A small masked image model, trained from scratch.
Model: 5.9M parameters, 48-pixel images, encoder norm layernorm, encoder activation relu, encoder patch size [6, 6], encoder layers 14, encoder width 160, decoder width 192, decoder layers 4.
Data: 88335 training examples, 3.6 epochs.
Rows from block 9 of the encoder of a small masked image model, named by matrix and row number. Rows with one number belong to one neuron. Each number is 500 + 50 x the weight over its row's rms, rounded and kept within 0 to 999. All counts start at 0. Numbers have three digits each. After the name is the row's rms in percent of the matrix's.
After each neuron's rows are labels from the 100 images, of 14976, where the neuron reaches its highest value: "responds to" is what is common among them. Only what is clearly more common there than usual is listed. The data: telescope images of galaxies (Galaxy Zoo DECaLS).
# fc1: MLP up (encoder.blocks.9.mlp.fc1.weight, 640x160), inputs 108-159
# fc2: MLP down (encoder.blocks.9.mlp.fc2.weight, 160x640, transposed), outputs 108-159

fc1.67 175:489378512518519492486512457673550549449470547456483443490481454470555599439497440479541573451543441504458494446533505525531533490508506505446429551423502578
fc2.67 286:489583554483560444555449526478415519559546520588429507575409411495513444540485559517437501450488565494422528536476472446494451521512517503371496466534545448
responds to: spiral arms: yes

fc1.237 122:564498463498542532477409441505550519450426495423470426508515440516512476478645484539506591495559479470497552528434544456454487461535376477578542531578410525
fc2.237 230:483540556493532436540449529477448529554574528591456498547412414475530491546464545474425464435485548488455523535520434447521485518498553480349452449453571488
responds to: bar: no

fc1.302 184:459543546552504491507473481443459482446448487360482472446484454482461496528576487491498563476467607459489560538409498495529466505532375445597639494501446502
fc2.302 215:514504569561595452526373553559527502535575502559430542505490429502558469445529547485553470525468413496440498540550515454491517470425493506409417455449537518
responds to: shape: featured or disk; edge-on disk: no; spiral arms: yes

fc1.322 162:529548603584494591439356498417449569450552480445621410528571508499550488524519525516502473492493433495406568451502523566434454467546498471529475508488485429
fc2.322 204:466526544427548450531440475506438485543549568537439561570398457499513521432467532463459465478509585482440539531563478485561499603468555448415461472484536528
responds to: bar: no

fc1.543 180:451556498558532492476574533519517423504427559555522516424509465456508544507419534477581481386518504607507447452504571462478405518543457508435461568421547462
fc2.543 194:536586541495521431557440536519407508515472471591404467597432430501461491468525558521386534455529508452389502474508453435514493538506538564419444462610514459
responds to: roundness: cigar-shaped; edge-on disk: yes

fc1.478 138:497500507525555504494537439525450505468426453346457520449501567455443486509547477468503575500532518528466532514513547505424512453503466521516538478550491485
fc2.478 228:502546545459556431546428530498455520542558529624451488559406384498554479532475534504446492475493543465429534526475459435543473499506541497392466478493528476
responds to: shape: featured or disk; edge-on disk: no; spiral arms: yes

fc1.147 125:545504559442558487508439414409439517506492489454478537513530564479463572505610513414432405439497472536440589443459549550477548527512353457523515462438420457
fc2.147 107:560484544555514478491438481553591432452538468454462473503434393458515461492473457517502451538532493518504457522597434476474521417416539516501446482533518579
responds to: shape: featured or disk; edge-on disk: no; spiral arms: yes

fc1.113 149:445486516504468497458493462555468516392431513398502431516471538460567454500605479555565516455465446504400567489458527446474519437469444556527491491471533474
fc2.113 289:504562555496564449552432530493454522557555527589419508577413385500530461528488554487435503447512564488433523541491461447501455521513532489373469474508545489
responds to: shape: featured or disk; edge-on disk: no; spiral arms: yes

fc1.240 142:461522492566438573534446538540466507413477500384508427524504498471562467496666450473545558478532505476468521473504560429470579446513407523480531493431494473
fc2.240 293:508554565484579433544446519492451533566560538605433516580421391504523463530468567498449502449496554493436540544494449460521443531512542500383463480510552495
responds to: shape: featured or disk

fc1.179 174:492454525572475424439491511630529507436469529455484503373483533399537549513513378498573497465504517526454422504593528442452457436549508552368455551451584553
fc2.179 257:483574550455572458540457515480420497549532536599428507614414402503506459510491564509421519430497571486416526533479458443519438521501500502389476458515528436
responds to: shape: star or artifact

fc1.491 278:512459493525482467551492414583410494458502459456517507527595468477487490521659511396580463487497459466424545486536455490508497520525472483587518485457450513
fc2.491 292:471426467502629429455533567491548499496536454471465454468434527465462493480474448484506490509453565426495458471516544523532487470415518484456442452512597488
responds to: shape: featured or disk; edge-on disk: no; bulge size: small

fc1.140 164:502481463506544476439474543598549562471504544429507453464474514459584589483485444510587525489578430536513489502514501430523575458571497551432473528415479481
fc2.140 232:487567551442559441550450511472427503532529505609444551601419404493507469522483540505419515435475591495396535542483470455489425504490504508401502475532549459
responds to: edge-on disk: yes

fc1.358 174:482488506457487514417528457576531452436485463417456509471562498403525581476561375500487500537542559526507463513460578520566543451502433597500435584460530401
fc2.358 190:533543567453496488585460582494442556450555561606463509495359462440468461520456522416454485442444539448410547529488463408556465482512564394434479455469499490
responds to: shape: featured or disk

fc1.636 194:546457523495457463453432475542523518463504503479473534521591460398503469552641494471472528520463458535588571465474426416550471469485521517528422527426601527
fc2.636 209:513473527505482479479535522478506587529609512611423506474384445582463519502449458518484473465424581519441472523515490489495470534413573475428468451504555475
responds to: shape: featured or disk

fc1.360 129:452441482567513589505485525568505488462451492283461488460508531447468505461557465486474543479487456544572538511474539446478502420505403477516468515460452459
fc2.360 216:526580558479541437531432509483436527518588543627430509582426369505555448519456538499440488458517558442414528553473461432541462530504553497383511467522540461
responds to: shape: featured or disk