From a checkpoint of a small masked image model.
Training: soap at rate 0.0043, 5000 steps, batches of 64.
Rows from block 13 of the encoder of a small masked image model, named by matrix and row number. Rows with one number belong to one neuron. Each number is 128 + 32 x the weight over its row's rms, rounded and kept within 0 to 255. All counts start at 0. Numbers have three digits each. After the name is the row's rms in percent of the matrix's.
After each neuron's rows are labels from the 100 images, of 14976, where the neuron reaches its highest value: "strongest on" is what is common among them. Only what is clearly more common there than usual is listed. The data: telescope images of galaxies (Galaxy Zoo DECaLS). In brackets: how many of the 100, against the usual share in percent.
# fc1: MLP up (encoder.blocks.13.mlp.fc1.weight, 640x160), inputs 0-159
# fc2: MLP down (encoder.blocks.13.mlp.fc2.weight, 160x640, transposed), outputs 0-159

fc1.173 157:078128175137172140133154136122108124149133150153142134082116151121121168094082168124148178190126164163123072143125134114073094099128156111136203108121147124127151147138176150103147079164146183123153147170092114127099152148051128100166115182153145126091133083097113181112129163117076116063151145129146101115115102145101168111133139140168136151094083152209108101050111161021165093129156132088163106106196138116166129113104094127063177143135104121115166085148066173128105120126135095
fc2.173 274:127104143141125118084108160083072199163139146146162175135126154094133119155099149129109113139186161126176116119129135159113131095108181151094128079133123164081097185160139122156107093115086151164164171145063176029077135124130192138138146104149154130127156082139110172151146142158135166144086116171136161105116159233106130081093140149110150106148119154170112156131124151132078133189072043130131110141170161147076159092151176119073136129120155080128109132118136124051117125131155117
strongest on: shape: featured or disk (61 vs 30.4)

fc1.588 166:057140172144203154186154137116145152168115134164130136069098139129101172122149150173114144181125162115112113191065180145083124098074106098144183146092115131127129144091139185113074123153187184145180139160066111119122137113088167101156123133170165145111143081093180174120152141139113109072127142117173101111134100071072145099152133154108161154124098099204148133071090146022138104129135110115140139149172105116161148075136147111093138124110127146097159127121114157107084118115136093
fc2.588 252:129107120144107111074110157070067196149138147136152162136131150080139121151089150121121129117174158125172118100149121142115126092113184144081115071141124147070105169167135113158119071124081146155145173145064170027078149125112191124128139105147137128129157090136081156150146139157132162155095113173118158111106149237102127084078137142110145098145107152167092142129123144143071124182060058114137106124165157136087153098143166130067132121130148066124104126124125117045119130130153119
strongest on: shape: featured or disk (64 vs 30.4); edge-on disk: no (57 vs 24.7); bulge size: small (28 vs 7.2)

fc1.409 168:089130154088177106125151109109135136167132134150114080062136158102101192097100178113120127189107151131092122143080150126109133081097136127145235131084153149086142165095155173134109086135152195128164128136089104133088172141074152122146098149156164112100121070069139177114135149126095142091155143176145132152151131098077134118135106148108134115141105098195126089082121154044144069126110117097136162096202065132146148100107094136052146127120131119106148129125064128085099131077099095
fc2.409 272:119096133151115119085111162086070197158137148145161176136138148085129117147095152125114117125175158125172109114137126147113116095110188134081119080134119154078097184165144117156117081127086149158160170154064172028074133124112188133145145101154145124118155083138101163156138140152138160142086109166121147105108149232109131070092132143113141106143113158180103152122115150129079129184066048125131097138159165145078154090143174119075132127124152076122106124119129133039116124136157111
strongest on: shape: featured or disk (70 vs 30.4); edge-on disk: no (63 vs 24.7); spiral arms: yes (51 vs 18.8)

fc1.548 162:050097173114130133137146111114126114119117148173151137080124139095102137098089166158134126196104159146107075179078144152079144117092163115147212148091089126108152151125131206103124091157139206164166142148059141092111155151084135082150170144138105102117162122074180182130175191111125130083162137152145131138149122113102121131131101158114095162116124107234138138125121150053170082125160129073156147133212116147168131098117110147098145096098120112153142094143125126072115138122119134
fc2.548 260:132112131145129112085109168084072213164135132125154167135119150096134124153104151121116126122183155126174119107135133162117123085108167143090118069141136154076095179164141108170110084125091136142152168145059171039070143115123192135128130105152152139130156067138083167149143122160130160140083116178131158109102150226105134087097149142108163100144108157160106149117118150134072128190056045131128110129161151134083155092146167110067136123135146069111107132110129125057111114123160105
strongest on: edge-on disk: yes (28 vs 5.2)

fc1.589 150:062142156109104149142140126162141140132146156169090157080109152093131111108123158121126179165164157114181091194053123101116155112133098060099170099131099156146127157107130173117102092133159128091139141136072129125079095098095150146152161126152126095143112076081116126116091202123109125080122162155139138133175123136123144083118097095186141141090148128167103122074108089044123096108179137069122141114188071103142116093097084106116100135166112080141182058160093151114129143077204092
fc2.589 189:136136139144126096080099157091091158164102160098124170109135136116121125174080136152123114107144181151168146102154154177096107095113202150125136075131129122080093165178166080152134108108105155190124168161085140017129116130132166129153106105146131135117163118151088179148172129140112178170101134147135138109081144204104098073144161149097143090128078144155084119130135163154073135167040051145116135095151161137088136111130180114085145118098149073135075131140137104081115095170146099
strongest on: shape: featured or disk (62 vs 30.4)

fc1.435 172:094139133141187140135150119103170149104106095184164135075115178095091185111082180116120139177112172129118098165112140102104111122071096118165210161082145113138149099121139183150085079138177167108149107130082156123072162086070127094140105127152149111136099076066144210130147155114119182088151097136123139079167099079078137125162085101158152100118136104186143121092113126082164118130166117076143151102196093142151161120137111114091132133094131102089172122109079116098086113082112098
fc2.435 257:122100133133114122089116160083067192160146161132146158140138143089137118154091143135119125108176157121165121112131139160119128089117192132083120078137116159063098188171145111156125098107080155163152169152061163032089139137120195134145131099150132126121162087141103141162147125154134149147088120182117131125094155230112121077085144155096153116148106155164092152113121157131080117177052059123120115130158151139074148086122181122074126125144152078139098145129141139030119126140151114
strongest on: shape: featured or disk (68 vs 30.4); edge-on disk: no (54 vs 24.7); spiral arms: yes (43 vs 18.8)

fc1.212 128:110123195110157135119169132101097116124128168183144158122078174139119129154100115165095165172102131126130078194115145152085149081127147182121192149131094148103112106144120180128158126120103142134121149140047109133101144129042169144164172162131102105077116138103121202116134171124090102115167114140196153098158144083138149093140135161148149159150078144181153118058130111047169129158126113097115144108197147144129160112144100117087185098130140141157193100150047147148103155158133092
fc2.212 258:110113129139123109087095164078076199162137139128153162127125149082132123142092154130110112146185157130159115112131133146103120090090170129098136070125128155086093186157141117147101085123091153147164167150064168022066134124124180123130134110150156132132152071123099171143148137153134170133084125165126147102099149240093137083094132138111150104128110154171103154118115149120079120177068036125142101130175146133074154095139169116073131133128149068111103122114139122051112114116157112
strongest on: shape: featured or disk (69 vs 30.4); edge-on disk: no (57 vs 24.7); bar: no (39 vs 12.9)

fc1.582 153:066148167129212114111142097133116124166138145173140123098127183090104191128098136134106124218113155110096118154077122097114164069092152092118195134083118144100121109114157159156107127125128169150181166153093111115086130141044175111156113136156159134107146058064172201096154171115091151089131158165136099110108111130100158127120113114102106116143121134186108103086087122065137103132147102112152137109211076096132120123131117118053158124143150128118180113123079127085109171128126092
fc2.582 275:122099139144112113085102168083066195157136146139158168128130149086129116142095147119108115133177157123168105113135132151108114092106180138087135078134121161076097187162146122151106079123086155154160164154059170022070139121114185131139140102147147124122148082134101170153141140151141158137086108167130153110113152230098138072095135147116147105136111153180105152118119148120081123184066046118135097136165160150076156087138169112066139131123148073122102116120127127051115119127152110
strongest on: shape: featured or disk (66 vs 30.4); edge-on disk: no (50 vs 24.7); spiral arms: yes (43 vs 18.8)

fc1.408 180:063093203118207133151128159071106197162121148129131118133153099166134176150138128167115119128109147083141158138140179145094164119083084051137156191070126124109133147113169146106128125091164181164169101148084100113122138104084151094127085158136138158118110058078139136138122174096090098128155141160130068150152162101136108126156130117145073081160134175156139129097081163112153124048137133110118215099143085157167103139096100126094149101142165143139115174140129175116079150082147116
fc2.408 234:160144087165103150069123155091116198173152166160139138134193160116153140130093101111103111094155114083152137106124132151102115118099197140092113102112076144140128132123147128169090080136091154130153154163082164076110137107117171155161114086123144100143143137162125126168119140140169135173108081132115133134143114215131122068131177149073159114154122134153088123097112142129061133201075045115131093141090135144047202091141188129075129119151126092119128117148127130024112154112131114
strongest on: bar: no (30 vs 12.9)

fc1.479 142:086148158124145142158161114118141098179154150166128143124111147082128147106078132094117111170108169122121096140124177105067142119078125142113204121114078127127108098151154213139098092165157196114176135162061187153105112117060161132149169119139151140128128111118146180091135152140103164069114169166177102090077153096133179115171098157104103158110100112153159147062121169093157141099155133126117150174229085127162171148110118124125160123149165134141174088178088155146078141163113104
fc2.479 212:157105135147129102095116174097073209150118148136152168109143141113136119165117155159121136123181182141181140119116111172122127105117174154116120099151135144080114206165155098140125093095087147163141152136085142019104153128146188119152114112146144116124156103133096143169139120143145150161115124153131167116121149240111119076085153128115167106142105180163116146147142152153080123198048066113134105121136161143057145090136183112084151139116128080135092147112149111043133112122173113
strongest on: shape: featured or disk (73 vs 30.4); edge-on disk: no (58 vs 24.7); bulge size: small (28 vs 7.2)

fc1.531 130:074159126152108088124102169080100078178102139186151156079076078137124162131115169124106145210113135109085132195143195114078104086068114142079165140087155152188083077118099162135111143142130139099145150142059128168090164141098144138110134121152122141065154091096115146131149181100083159077125149100183106168108142095116098121171137117095120129169123123101112145093082107093107083080115149070105137171152157163119122106090125130074173114104140131104185092158085148155158128141098142
fc2.531 219:141099118133144141075120148057077204136143146123136149120121159103115106165097132135135099115171184122189095117130115149112127110117157139122123085136118132065112192145140108161093084114098146149141127144082169014077118133113194132144124135158145136137144089146109146161153121133156148165080094164119150081109124247094131072121128127121168112124097166171115119124157151133121129199084043139155118099174123119074153115141140104085140131152154076119105141108159103049102111125158086
strongest on: shape: featured or disk (62 vs 30.4); edge-on disk: no (58 vs 24.7); spiral arms: yes (48 vs 18.8)

fc1.478 123:064133149097155098122100081121157139135124152115141142100063178163091144133085136117085177181128139129094134138068159136067115068137152169084214165099077146120140100151124183120115135110087120114146120171066113103133131153060118151165182145133135084075150088057140186079132178128078142067159145134146105148133150140146169099131155142163128108100105163174100169114127129058096119094100148126153140105218118121104159102110126138128179125081113110131132116125065136158167108107110105
fc2.478 265:124112143143126118089103174079068192166141145144160161127131153079136121149100148129112113149184159132172104127137135150101125090093177140105139075129129163083095189158147121152102084120093156152165173143058169026065140126121185132135134112149151142132151079135099183148150144157139165144086121172145154094104156228097143082094133140118153110140109154169113143108118153115090124191074036122141102138175158144084150103145169117070141131130156080127117113118131128064110121129157107
strongest on: shape: featured or disk (66 vs 30.4); edge-on disk: no (55 vs 24.7); bulge size: small (30 vs 7.2)

fc1.23 139:063166149084148108113125106134116105130131131180148120076083183119112174140086135159120155178145125133105119195101162151133112101072158144084224101091113145147140102095109189118083128147155152134146175157048155115067122114073169116127157110119170092073118064068126165088158144130045144070142123153144136138155124117146164149098114134101145160127077107205130121094118108053154100139139108081149121120178107132149113139099108103099110154109152095090166090111063119113143114127114130
fc2.23 254:127095134147121116090110169078067211162140145132154167137136150086138113141096150126108118137171158126171112106139126143100119088109178139095126077133122150069095193161153118157115077121084152152160156146067159025074142125116178129144137110155145135131153082143098168156133134150145158141087116167133148099091144227093131076096124150118146100139115156164106152117119151123072119180059044129137107136168153139074162086143176117070143118130146082125105124118137128049102122127157105
strongest on: shape: featured or disk (64 vs 30.4); edge-on disk: no (55 vs 24.7); spiral arms: yes (46 vs 18.8)

fc1.558 124:111106150121210171141109121117157119178114159143156115124070130107124188133103114172087146153116111128079084173094136114086112095103128153148196155113148117111105140141104165135126110144102197110148169161056170093110107130062124129142109159090144089089123094047093160061172121091123090058149174177178140120137126097091138088108119105107141155088084130150093144078108139054113080125115115111141120167183108107130102089112144145073180155076158123137179088130079113116150112128141092
fc2.558 264:116117142139115104079106172077066201159142140141158169124132154087136112152096153121112116149181162129175109117136138157106125090097173137090134071131121169080104184160150124150106085116092146150163165147061161031072142126118189133133146111158151138132152080136108179154143144156131168140087110163131152103103152232102143084097131147126148104144115155179116149115116152118085126187072040119141106133175161144079161094146166112073136130137150075118106120116127132057104123126153112
strongest on: bulge size: small (26 vs 7.2)