From a checkpoint of a small masked image model.
Model: 5.9M parameters, 48-pixel images, encoder arch vit, encoder norm layernorm, encoder activation relu, encoder width 160, decoder width 192, decoder layers 4.
Training: soap at rate 0.0043, 5000 steps, batches of 64.
Data: trained on telescope images of galaxies (Galaxy Zoo DECaLS), 88335 training examples, 3.6 epochs.
Rows from block 1 of the decoder of a small masked image model, named by matrix and row number. Rows with one number belong to one neuron. Each number is 500 + 25 x the weight over its row's rms, rounded and kept within 0 to 999. All counts start at 0. Numbers have three digits each. After the name is the row's rms in percent of the matrix's.
After each neuron's rows are labels from the 100 images, of 14976, where the neuron reaches its highest value: "place" is the part of the image that holds the peak. Only what is clearly more common there than usual is listed. The data: telescope images of galaxies (Galaxy Zoo DECaLS).
# fc1: MLP up (decoder.1.mlp.fc1.weight, 768x192), inputs 0-95
# fc2: MLP down (decoder.1.mlp.fc2.weight, 192x768, transposed), outputs 0-95

fc1.528 121:478501503470473503509510486516474480510505515479529505466525500520473511474501516488521484482478486512461505523455490511460489545487530560531467487475512476524459489471480524469496509533490530533456440471484506491535487493474485499525514526473510491509474469487479514509479552471491440509
fc2.528 113:509488476492486470542486502480522463517505496517516501521547506499494510476482470534520507492488502506505502490506487500478439479472530502473516475520495485493473466497530510467507489523486526527503524531519497485535509517518464535467526551503493522491497488517484494491486510469465461459
place: bottom left; bottom centre

fc1.703 103:526538550530495491487517478438553540494486442505483521504503485519523480511468485474512518492493534468434506488480465501484531489517492533490504451473512488475481535477490470529516502506471511501497439526459495449496513470503485473516519458491531479534544515478498487489485511497466505522
fc2.703 102:442483546519462457510501532586503511491502515497430532474509509510489509509478516491473505513436502507468535509475442500511493496489567540514469497509483465479527539490475474527513495522521529468514522502496481517516511507500524479502458476480505508525477514520520491521491507478457501527
place: centre

fc1.38 102:540457438450473465496529531517499532499498523535476551491512511497512522472491494471485496497521510542502512454478482550508499551495489511506461502520524462440475451497509473443475477483506501524526513513476532539487505536477501511490521484482474495462454509507513488510511513520456545510
fc2.38 097:507450494472525503522510515484471544525498495504511468484451480469477462512540482459526488543490483520506467502500482483505510469482503491467521479515495519503489507491521520490480479462519529501502476471503527499463499480537466489504545492513531522518547467504519501489464440513509476478
place: bottom centre; bottom left

fc1.184 141:553472531488490476497511489492452512491519444536509486499527485501524491513555496516459529482541492481489456456460492520513558500488460512479482439469495524521530453474514492491518473489509496500519466512510499491504544505500509467488549502521505504513499515485494468492459484499532526484
fc2.184 133:503484483482479523518534491513516502484514469483490498502544489518524502492504520494548511519486467483532536525493516494493504479492495479522461498561503474489437528528483476531513505450446499494494528490505489492523518504467526558499491445478522524513512462498457511478517508509498550483
place: bottom left

fc1.212 135:548475490498529507513510434535460492499547509488508506518506515516478473483521516530522515540498526502519454464494528584496503528492517533544513507486512534472454532489519490503514477510504500489474496492494484469520487502499530508502489490538554490495495492490456512522516487512475479457
fc2.212 130:501499521468455493462536490488448514450480503516509521512481473511497516517493529475542491493474523520475516493503504515500483514507460490514457517527495485516524498504501484498520507459523505526490469520476536537517499525515501525533529506537459524523496526481501497519481523484457522528
place: bottom left; top left

fc1.222 095:507470467470497490530520528486478468534490554481508490485495491506489467505521505480513475502532499554497501527461514497454457543470486514524513515490484445472446490485470470507515489513486537500479498466521489497472478527504444483507543498478482507503513469476510503498556483515482482516
fc2.222 096:489447465449514474536526493517486553481516493484487499485509459510492517500527496478505544489486513491483453493512502517494536469526529529484477473468509473490495522495494531520511485490526508515503500541505495494509531486526507534488497474529483504501520522530543547535454500482548468479
place: bottom right

fc1.526 137:482523495508520468449526473461466463522546498533493521525501475541451486508515479510495511480503550496521487523504459471543528469512531495506494509538471497510532495523485495479511470497537470529515525456499480545474467500528500488479458535444481498522530499529499494485489478501508506467
fc2.526 142:486504510513518493554507436531519526471535496479538534461475484497513547434476513563520513484520497520508504539456499453508516446453507514459478468477508467487446492455521523496488516469491507488484460499480507522508527511494485531512532497500518498459514498472497509490509516518507468523
place: bottom right

fc1.31 118:483457500466493530490506484534476474510516535491506508510497520477475494488460473506513490469538511514482508569538510515512495462516475498466508550530525512539478495513503487534493479555453549469508572508513505491481477510459496455479531500507489518508498528540495511514491507521468527464
fc2.31 119:480537539499459484487520509489516476498496496496482515525490478579487461534477514494449547490518514543456464465471479514491478505456491499466510523507530476494540539478491520532510489505510498531503466463479515532492485503508458512483490498500535552515511542515522486486462499491529517483
place: bottom left

fc1.559 120:574481505507517529507528494511487496489499522527541507466480504472474486454497537475484486504521470468476505507530476474486479522512528515492467541477512532480517508479498505502517513552487521447460464504470494502523536533476501491464516513553502485505515475503524489446471530517461478506
fc2.559 124:475520509489470459480483495494546482476455510460511480508471485508503519522504477432512493463497540502536470510481542496534463538491519455515502488490516483511513545527474525503478439479508466506500517522519472521465512496529514459491476496453530553478498534510477518521512500493480561475
place: top left; middle left

fc1.373 108:513474527505541506526493478513475522463454495492503472485495523496510503540433529523500490493477540464498480486476487468495529486551519526490467493479526498498515506490555518560494547497484450471479491505554503496520476504499525485528516511507514526515451522522481513482542536515463517459
fc2.373 116:520517470489481535478469480532520529527535465477506503509507506517501531529500511544496560566522485487517512440497442457512480483503464490497511481528527509459517488510507539489508520495524522501487477538486536494515464486469494481482503523515538491498516526503465525503502466528480489530
place: centre; middle left

fc1.675 105:468470479491530506520502524483489489531492525480510494466488524483477486487491471486455455524486485543545467435496545457457488571446502516502519526468481477473479500476510490504506465493472530499500533501499520494496466500539496444519525538506496500539517448465516526451501490455476534508
fc2.675 110:469458462469552471511525506530501536518482511516519482506474504520460522543486493504484519507494525488479472470503513491534497476510504528473523469484520488498523481472466490499533489461505470519459484495562484503511529490490477485500552497467501524466507498520541561517503465528511480512
place: bottom centre

fc1.282 115:487495516492478499574503505494472505528495500497463507499470462513491487497480487469497458507463509510507483512480507422503554531506532531525539505499455501466500515470508524541520457488494523481485495494478473475523462448514517492509494534496490481517505475514546519499551480511502487500
fc2.282 126:509500501478535463471549526499507518509489491519474500467519492523463464507546549511500554529433503450472539502503522534511499505450521501466487464520505470523509454510500497528516503522523517524518509441517464482461540486504503494504522518511505540491528538520512509511493483408464506523
place: bottom left

fc1.759 124:514503488469522462503524470513456487503469488485507542533493482494502449545529476455467472531461554521559504477526494535523541531515497478507520552541525536446523504491474495483506477503504478505538487481502464532473509523528522482456497518493528479494519525487512505506491484528535531485
fc2.759 149:496498508500526466519495473487524491510497525504492493501520497528488523459492464533512547480526461552491521474527523490474461511519509522457469479471512488470512479491519516472478542507487505493506504510526477522499500514484480484521498472466447500473495513501488496499476464493481427477
place: bottom centre

fc1.375 110:488483476505517479507462509501475463494479508487477470468471531483485490468531465504520515493521505465495552492535511518520479501479486445473492527535510518527516508517463543455506510507539519522506500492496459525531512540474535498497494514515457505536481513487478490521521494521484539519
fc2.375 123:491535473481497494529522513519525508501498485481544514515506508504501504536446449525486519473497538526446495535505494541535497513469485469489460541518522490476494493485534510506545458508482502482483541505497492493477520455530484459477478533564514509535476511528508498522478500520518492507
place: top left

fc1.520 117:557495489487484480507516502528488490505503508466507515523540471519505499510488490510520530467459515498520507505504508536533530488489500487579501526503476507438462466530521537468453480486476491547530498509497487536478531503516492481494534520500493458485449457535525512466511456503487500510
fc2.520 130:491530462511509518484548493513544508551506489457534531468518493500466489523595470472498501528498521496481511476508509530534487477480436479453459500504494502488485501549506515455501498500508497463490530522472514548518446500509510495494508522477476503471496512504477498496526498526476467493
place: centre

fc1.399 099:463491551539511541482495526488564550552482510500485480502502533515488498552498474517495518516508497550517491464490497484479521504532520473503530455512465458512496481478463543497492489512492470510479484478489518507539509508472488481511499515477515523512484510495469443494502509461464493476
fc2.399 102:503487452511503493529561513562506543524503506502490477474467509489464485504516514508548523466501515493468478461521471532529449493534480500471485464509495524475455500473501453482489460513532493483481519516509503456499521496542473492477500458542522501494470498476535550539459476531530489508
place: bottom centre

fc1.220 119:511521483520512463474512462503526507479480517515472510507456516486495509535513460485436491490495545507531514509505466503542511468493508489500513474506542524489539471494474535485531491506521503514535529501510491538531532489525559501469491543474525496479521505519489493490476496508516503517
fc2.220 170:518535493442488495537516473476459520496496503532504520526490494477449527473472485491493528486489468530493504512483504497481516489479487507464503512499498507493459516461511482497460541462488516504488506501542433524501534504464506511505498497477545514497514501500493481457495488537488448444
place: bottom right

fc1.69 121:492448471511480519479499558476465490466497520508488483502527483491484481570517476553515511505477518494501516503538444517501521536523473518475528504521490456512511497506487531479533483471525495489515496523506481524505509511527532456535518487486504479526542528506510504508505502487524469545
fc2.69 137:487538534562498550561477476529532494527496502490511493510504476483500532461507505555485512463493498519462508518484492498518470510439503504484503506524476495477490508475537478496504465513460528484499499475515483511521507436490494532526495513493514531459496528495496553510494483541549524469
place: bottom left

fc1.30 105:473517539533488563515511522528499521431461500513480508548481483501515517518497508513501530538545520487511511511551504492549517470511517469460463466473501496481528507497508461526476500473516488527523486495522488507522462511489517472504502472495507488494489491477490481523476507502514553497
fc2.30 117:470542482543453521550492465515501488519483496481444486474519467464471466489519530481544493483536462468467481472537501483521458477554477545542451495476476529470502437488494457460474465494500485476510505498468527480502492522504481445466476472537513489487466512489509498514458498486508471506
place: bottom centre; bottom left

fc1.529 124:501520488474498485490531506502537485482515516467486498507456495499520499467507478471543465530528457492501497457472499459502507508517517510479505431516519508519480550479520500474527463477509476457501508511502498505518541540487493493488434500501519512563538511516523487537516502509516518493
fc2.529 124:534518503499485534532498547490457513482528508480451538470495505481519496480491497523499480495486521499481491511491484467517545484512452500550507504510513470500432494476485518475484505491512473532477484473500473512526458494519504506505504483501506543449513531467452476513514480493511490520
place: top right

fc1.417 106:521565528494523514472490501464533515487514493509467531482529518525489511489492536468506473477484492512501513489484487562495489508501512540508513550508505514481513528533535537506522493511439503516467509468487494480489491490502495499540450468503509464513511469511475449505531528497522515521
fc2.417 123:504484481538489509505497541523525431522499502514532442482480505534492554499481509510520534512488514480476481499519491486543479510456463459533477524497501478508509497454490519497492482524524547493526485507503494532537512528489507534497500498475487525445463480519486541495513517507507465515
place: top left; centre

fc1.187 147:529495491508514505502551448500464474502508542489517541492488505500475484494483522455473517548464454540506505521453528476492523533461533561547479485499492490464480506493504454503476494512481503510486487511498520479490515509481504486472504484482500482490489491526489533481503487529480486494
fc2.187 160:499489522480528491512504475477501501549520509488551513489501514527509473514498489465512482486547487468495493487504501504483482474485493544520492546514485514458482497532498503524459468497470500537523492503490525522521488511468474553484524560497485520510522493454512543490503485454470525491
place: bottom left

fc1.563 124:474484447492463497499492515491481499524494517515510517516515511531524477571487506470522515464486496551484540525467484506487512531485469487521488486486496497471502527519545487492491479521531502515505511484448491479510542492530519539478532481536520526509502518481520522519455532474495461509
fc2.563 122:479497440544524494497488517524521475492480497517532480484474505512534529537528562434560477528505496496535469500527497472544513534492480483506496529500476502539484508491519508527497499521498485456510534465535554485499480523495517509502487477509471530499495506528496486493505479479491514483
place: centre

fc1.629 105:562514508482535479550488462489477517472464487499546475481537497497477489438462462537495507497486506503488542441510521503495504505481521522520463529460546526542507518482474516511518476472484528517470507491509548493496503478521538529485476493524503470478494480515493531488491524495448455512
fc2.629 108:499536505509539512489497515505478488513514524499476500463448537520442487529476482453485482479452530526544501517488485472514516513480511481477487503515501543514441508505501475510548511517508528464490522483494505524481487498511521506485520518462513514542514462441505500535473465486483513459
place: top left; middle left

fc1.632 114:517499499511488485507520535512508525479503505527487465534519462515535449533537494478496511476472526472447535511440448502519554512511493494480526436462472490507548521498491505475468483518525477487533469505519493507486512485507487488500506478541508481510512502486452456520487471480527485499
fc2.632 102:494535462522523467478489498506489480561501507436518479451505499498480502510498526506539522493511461506506448484561495443509482492485479497517481499523485482517432495497547495476508485471511510470454511492469531502571476510514463512486466439507552490515529517479522485512490490516522492496
place: top left

fc1.569 130:527513467513493486493514494512468478465513462493473512550506471493514484528484520473501511489477522547512469483461468514520514524522494499519452457481548536488501502472483509507514500441521522532533507475479503489536524545524548525468502535474519486474499488536508506517506499485507478506
fc2.569 140:497545533491487487486441512505500479482459487549478487501499475487488514490517558491561480540523457509510516463517501516501493483502486471511507538593469528491489491539528523514477476488474499502476487496473539506525513469447519483531493502503517518505509496509523513509517489506503547483
place: top left; middle left

fc1.764 096:506495496467528540495517452484485487480468485463507527505490512430486461487540527532552458513477492523543521472505496517491475554502486487551448486506493530516488526467492480510495515492477465447503488519492536480487478496502510482506535533484483494464486507572472505519509500528505503518
fc2.764 104:518478481464486464532494526510469492519469538477510526487505505506538492530501510455493509510497501550499484459476500502507471485531460490491522472489489493448500512512495491494481493432470464468540535471496519504513511493521458544495544521486522491538457491505505470517508530519497471569
place: top left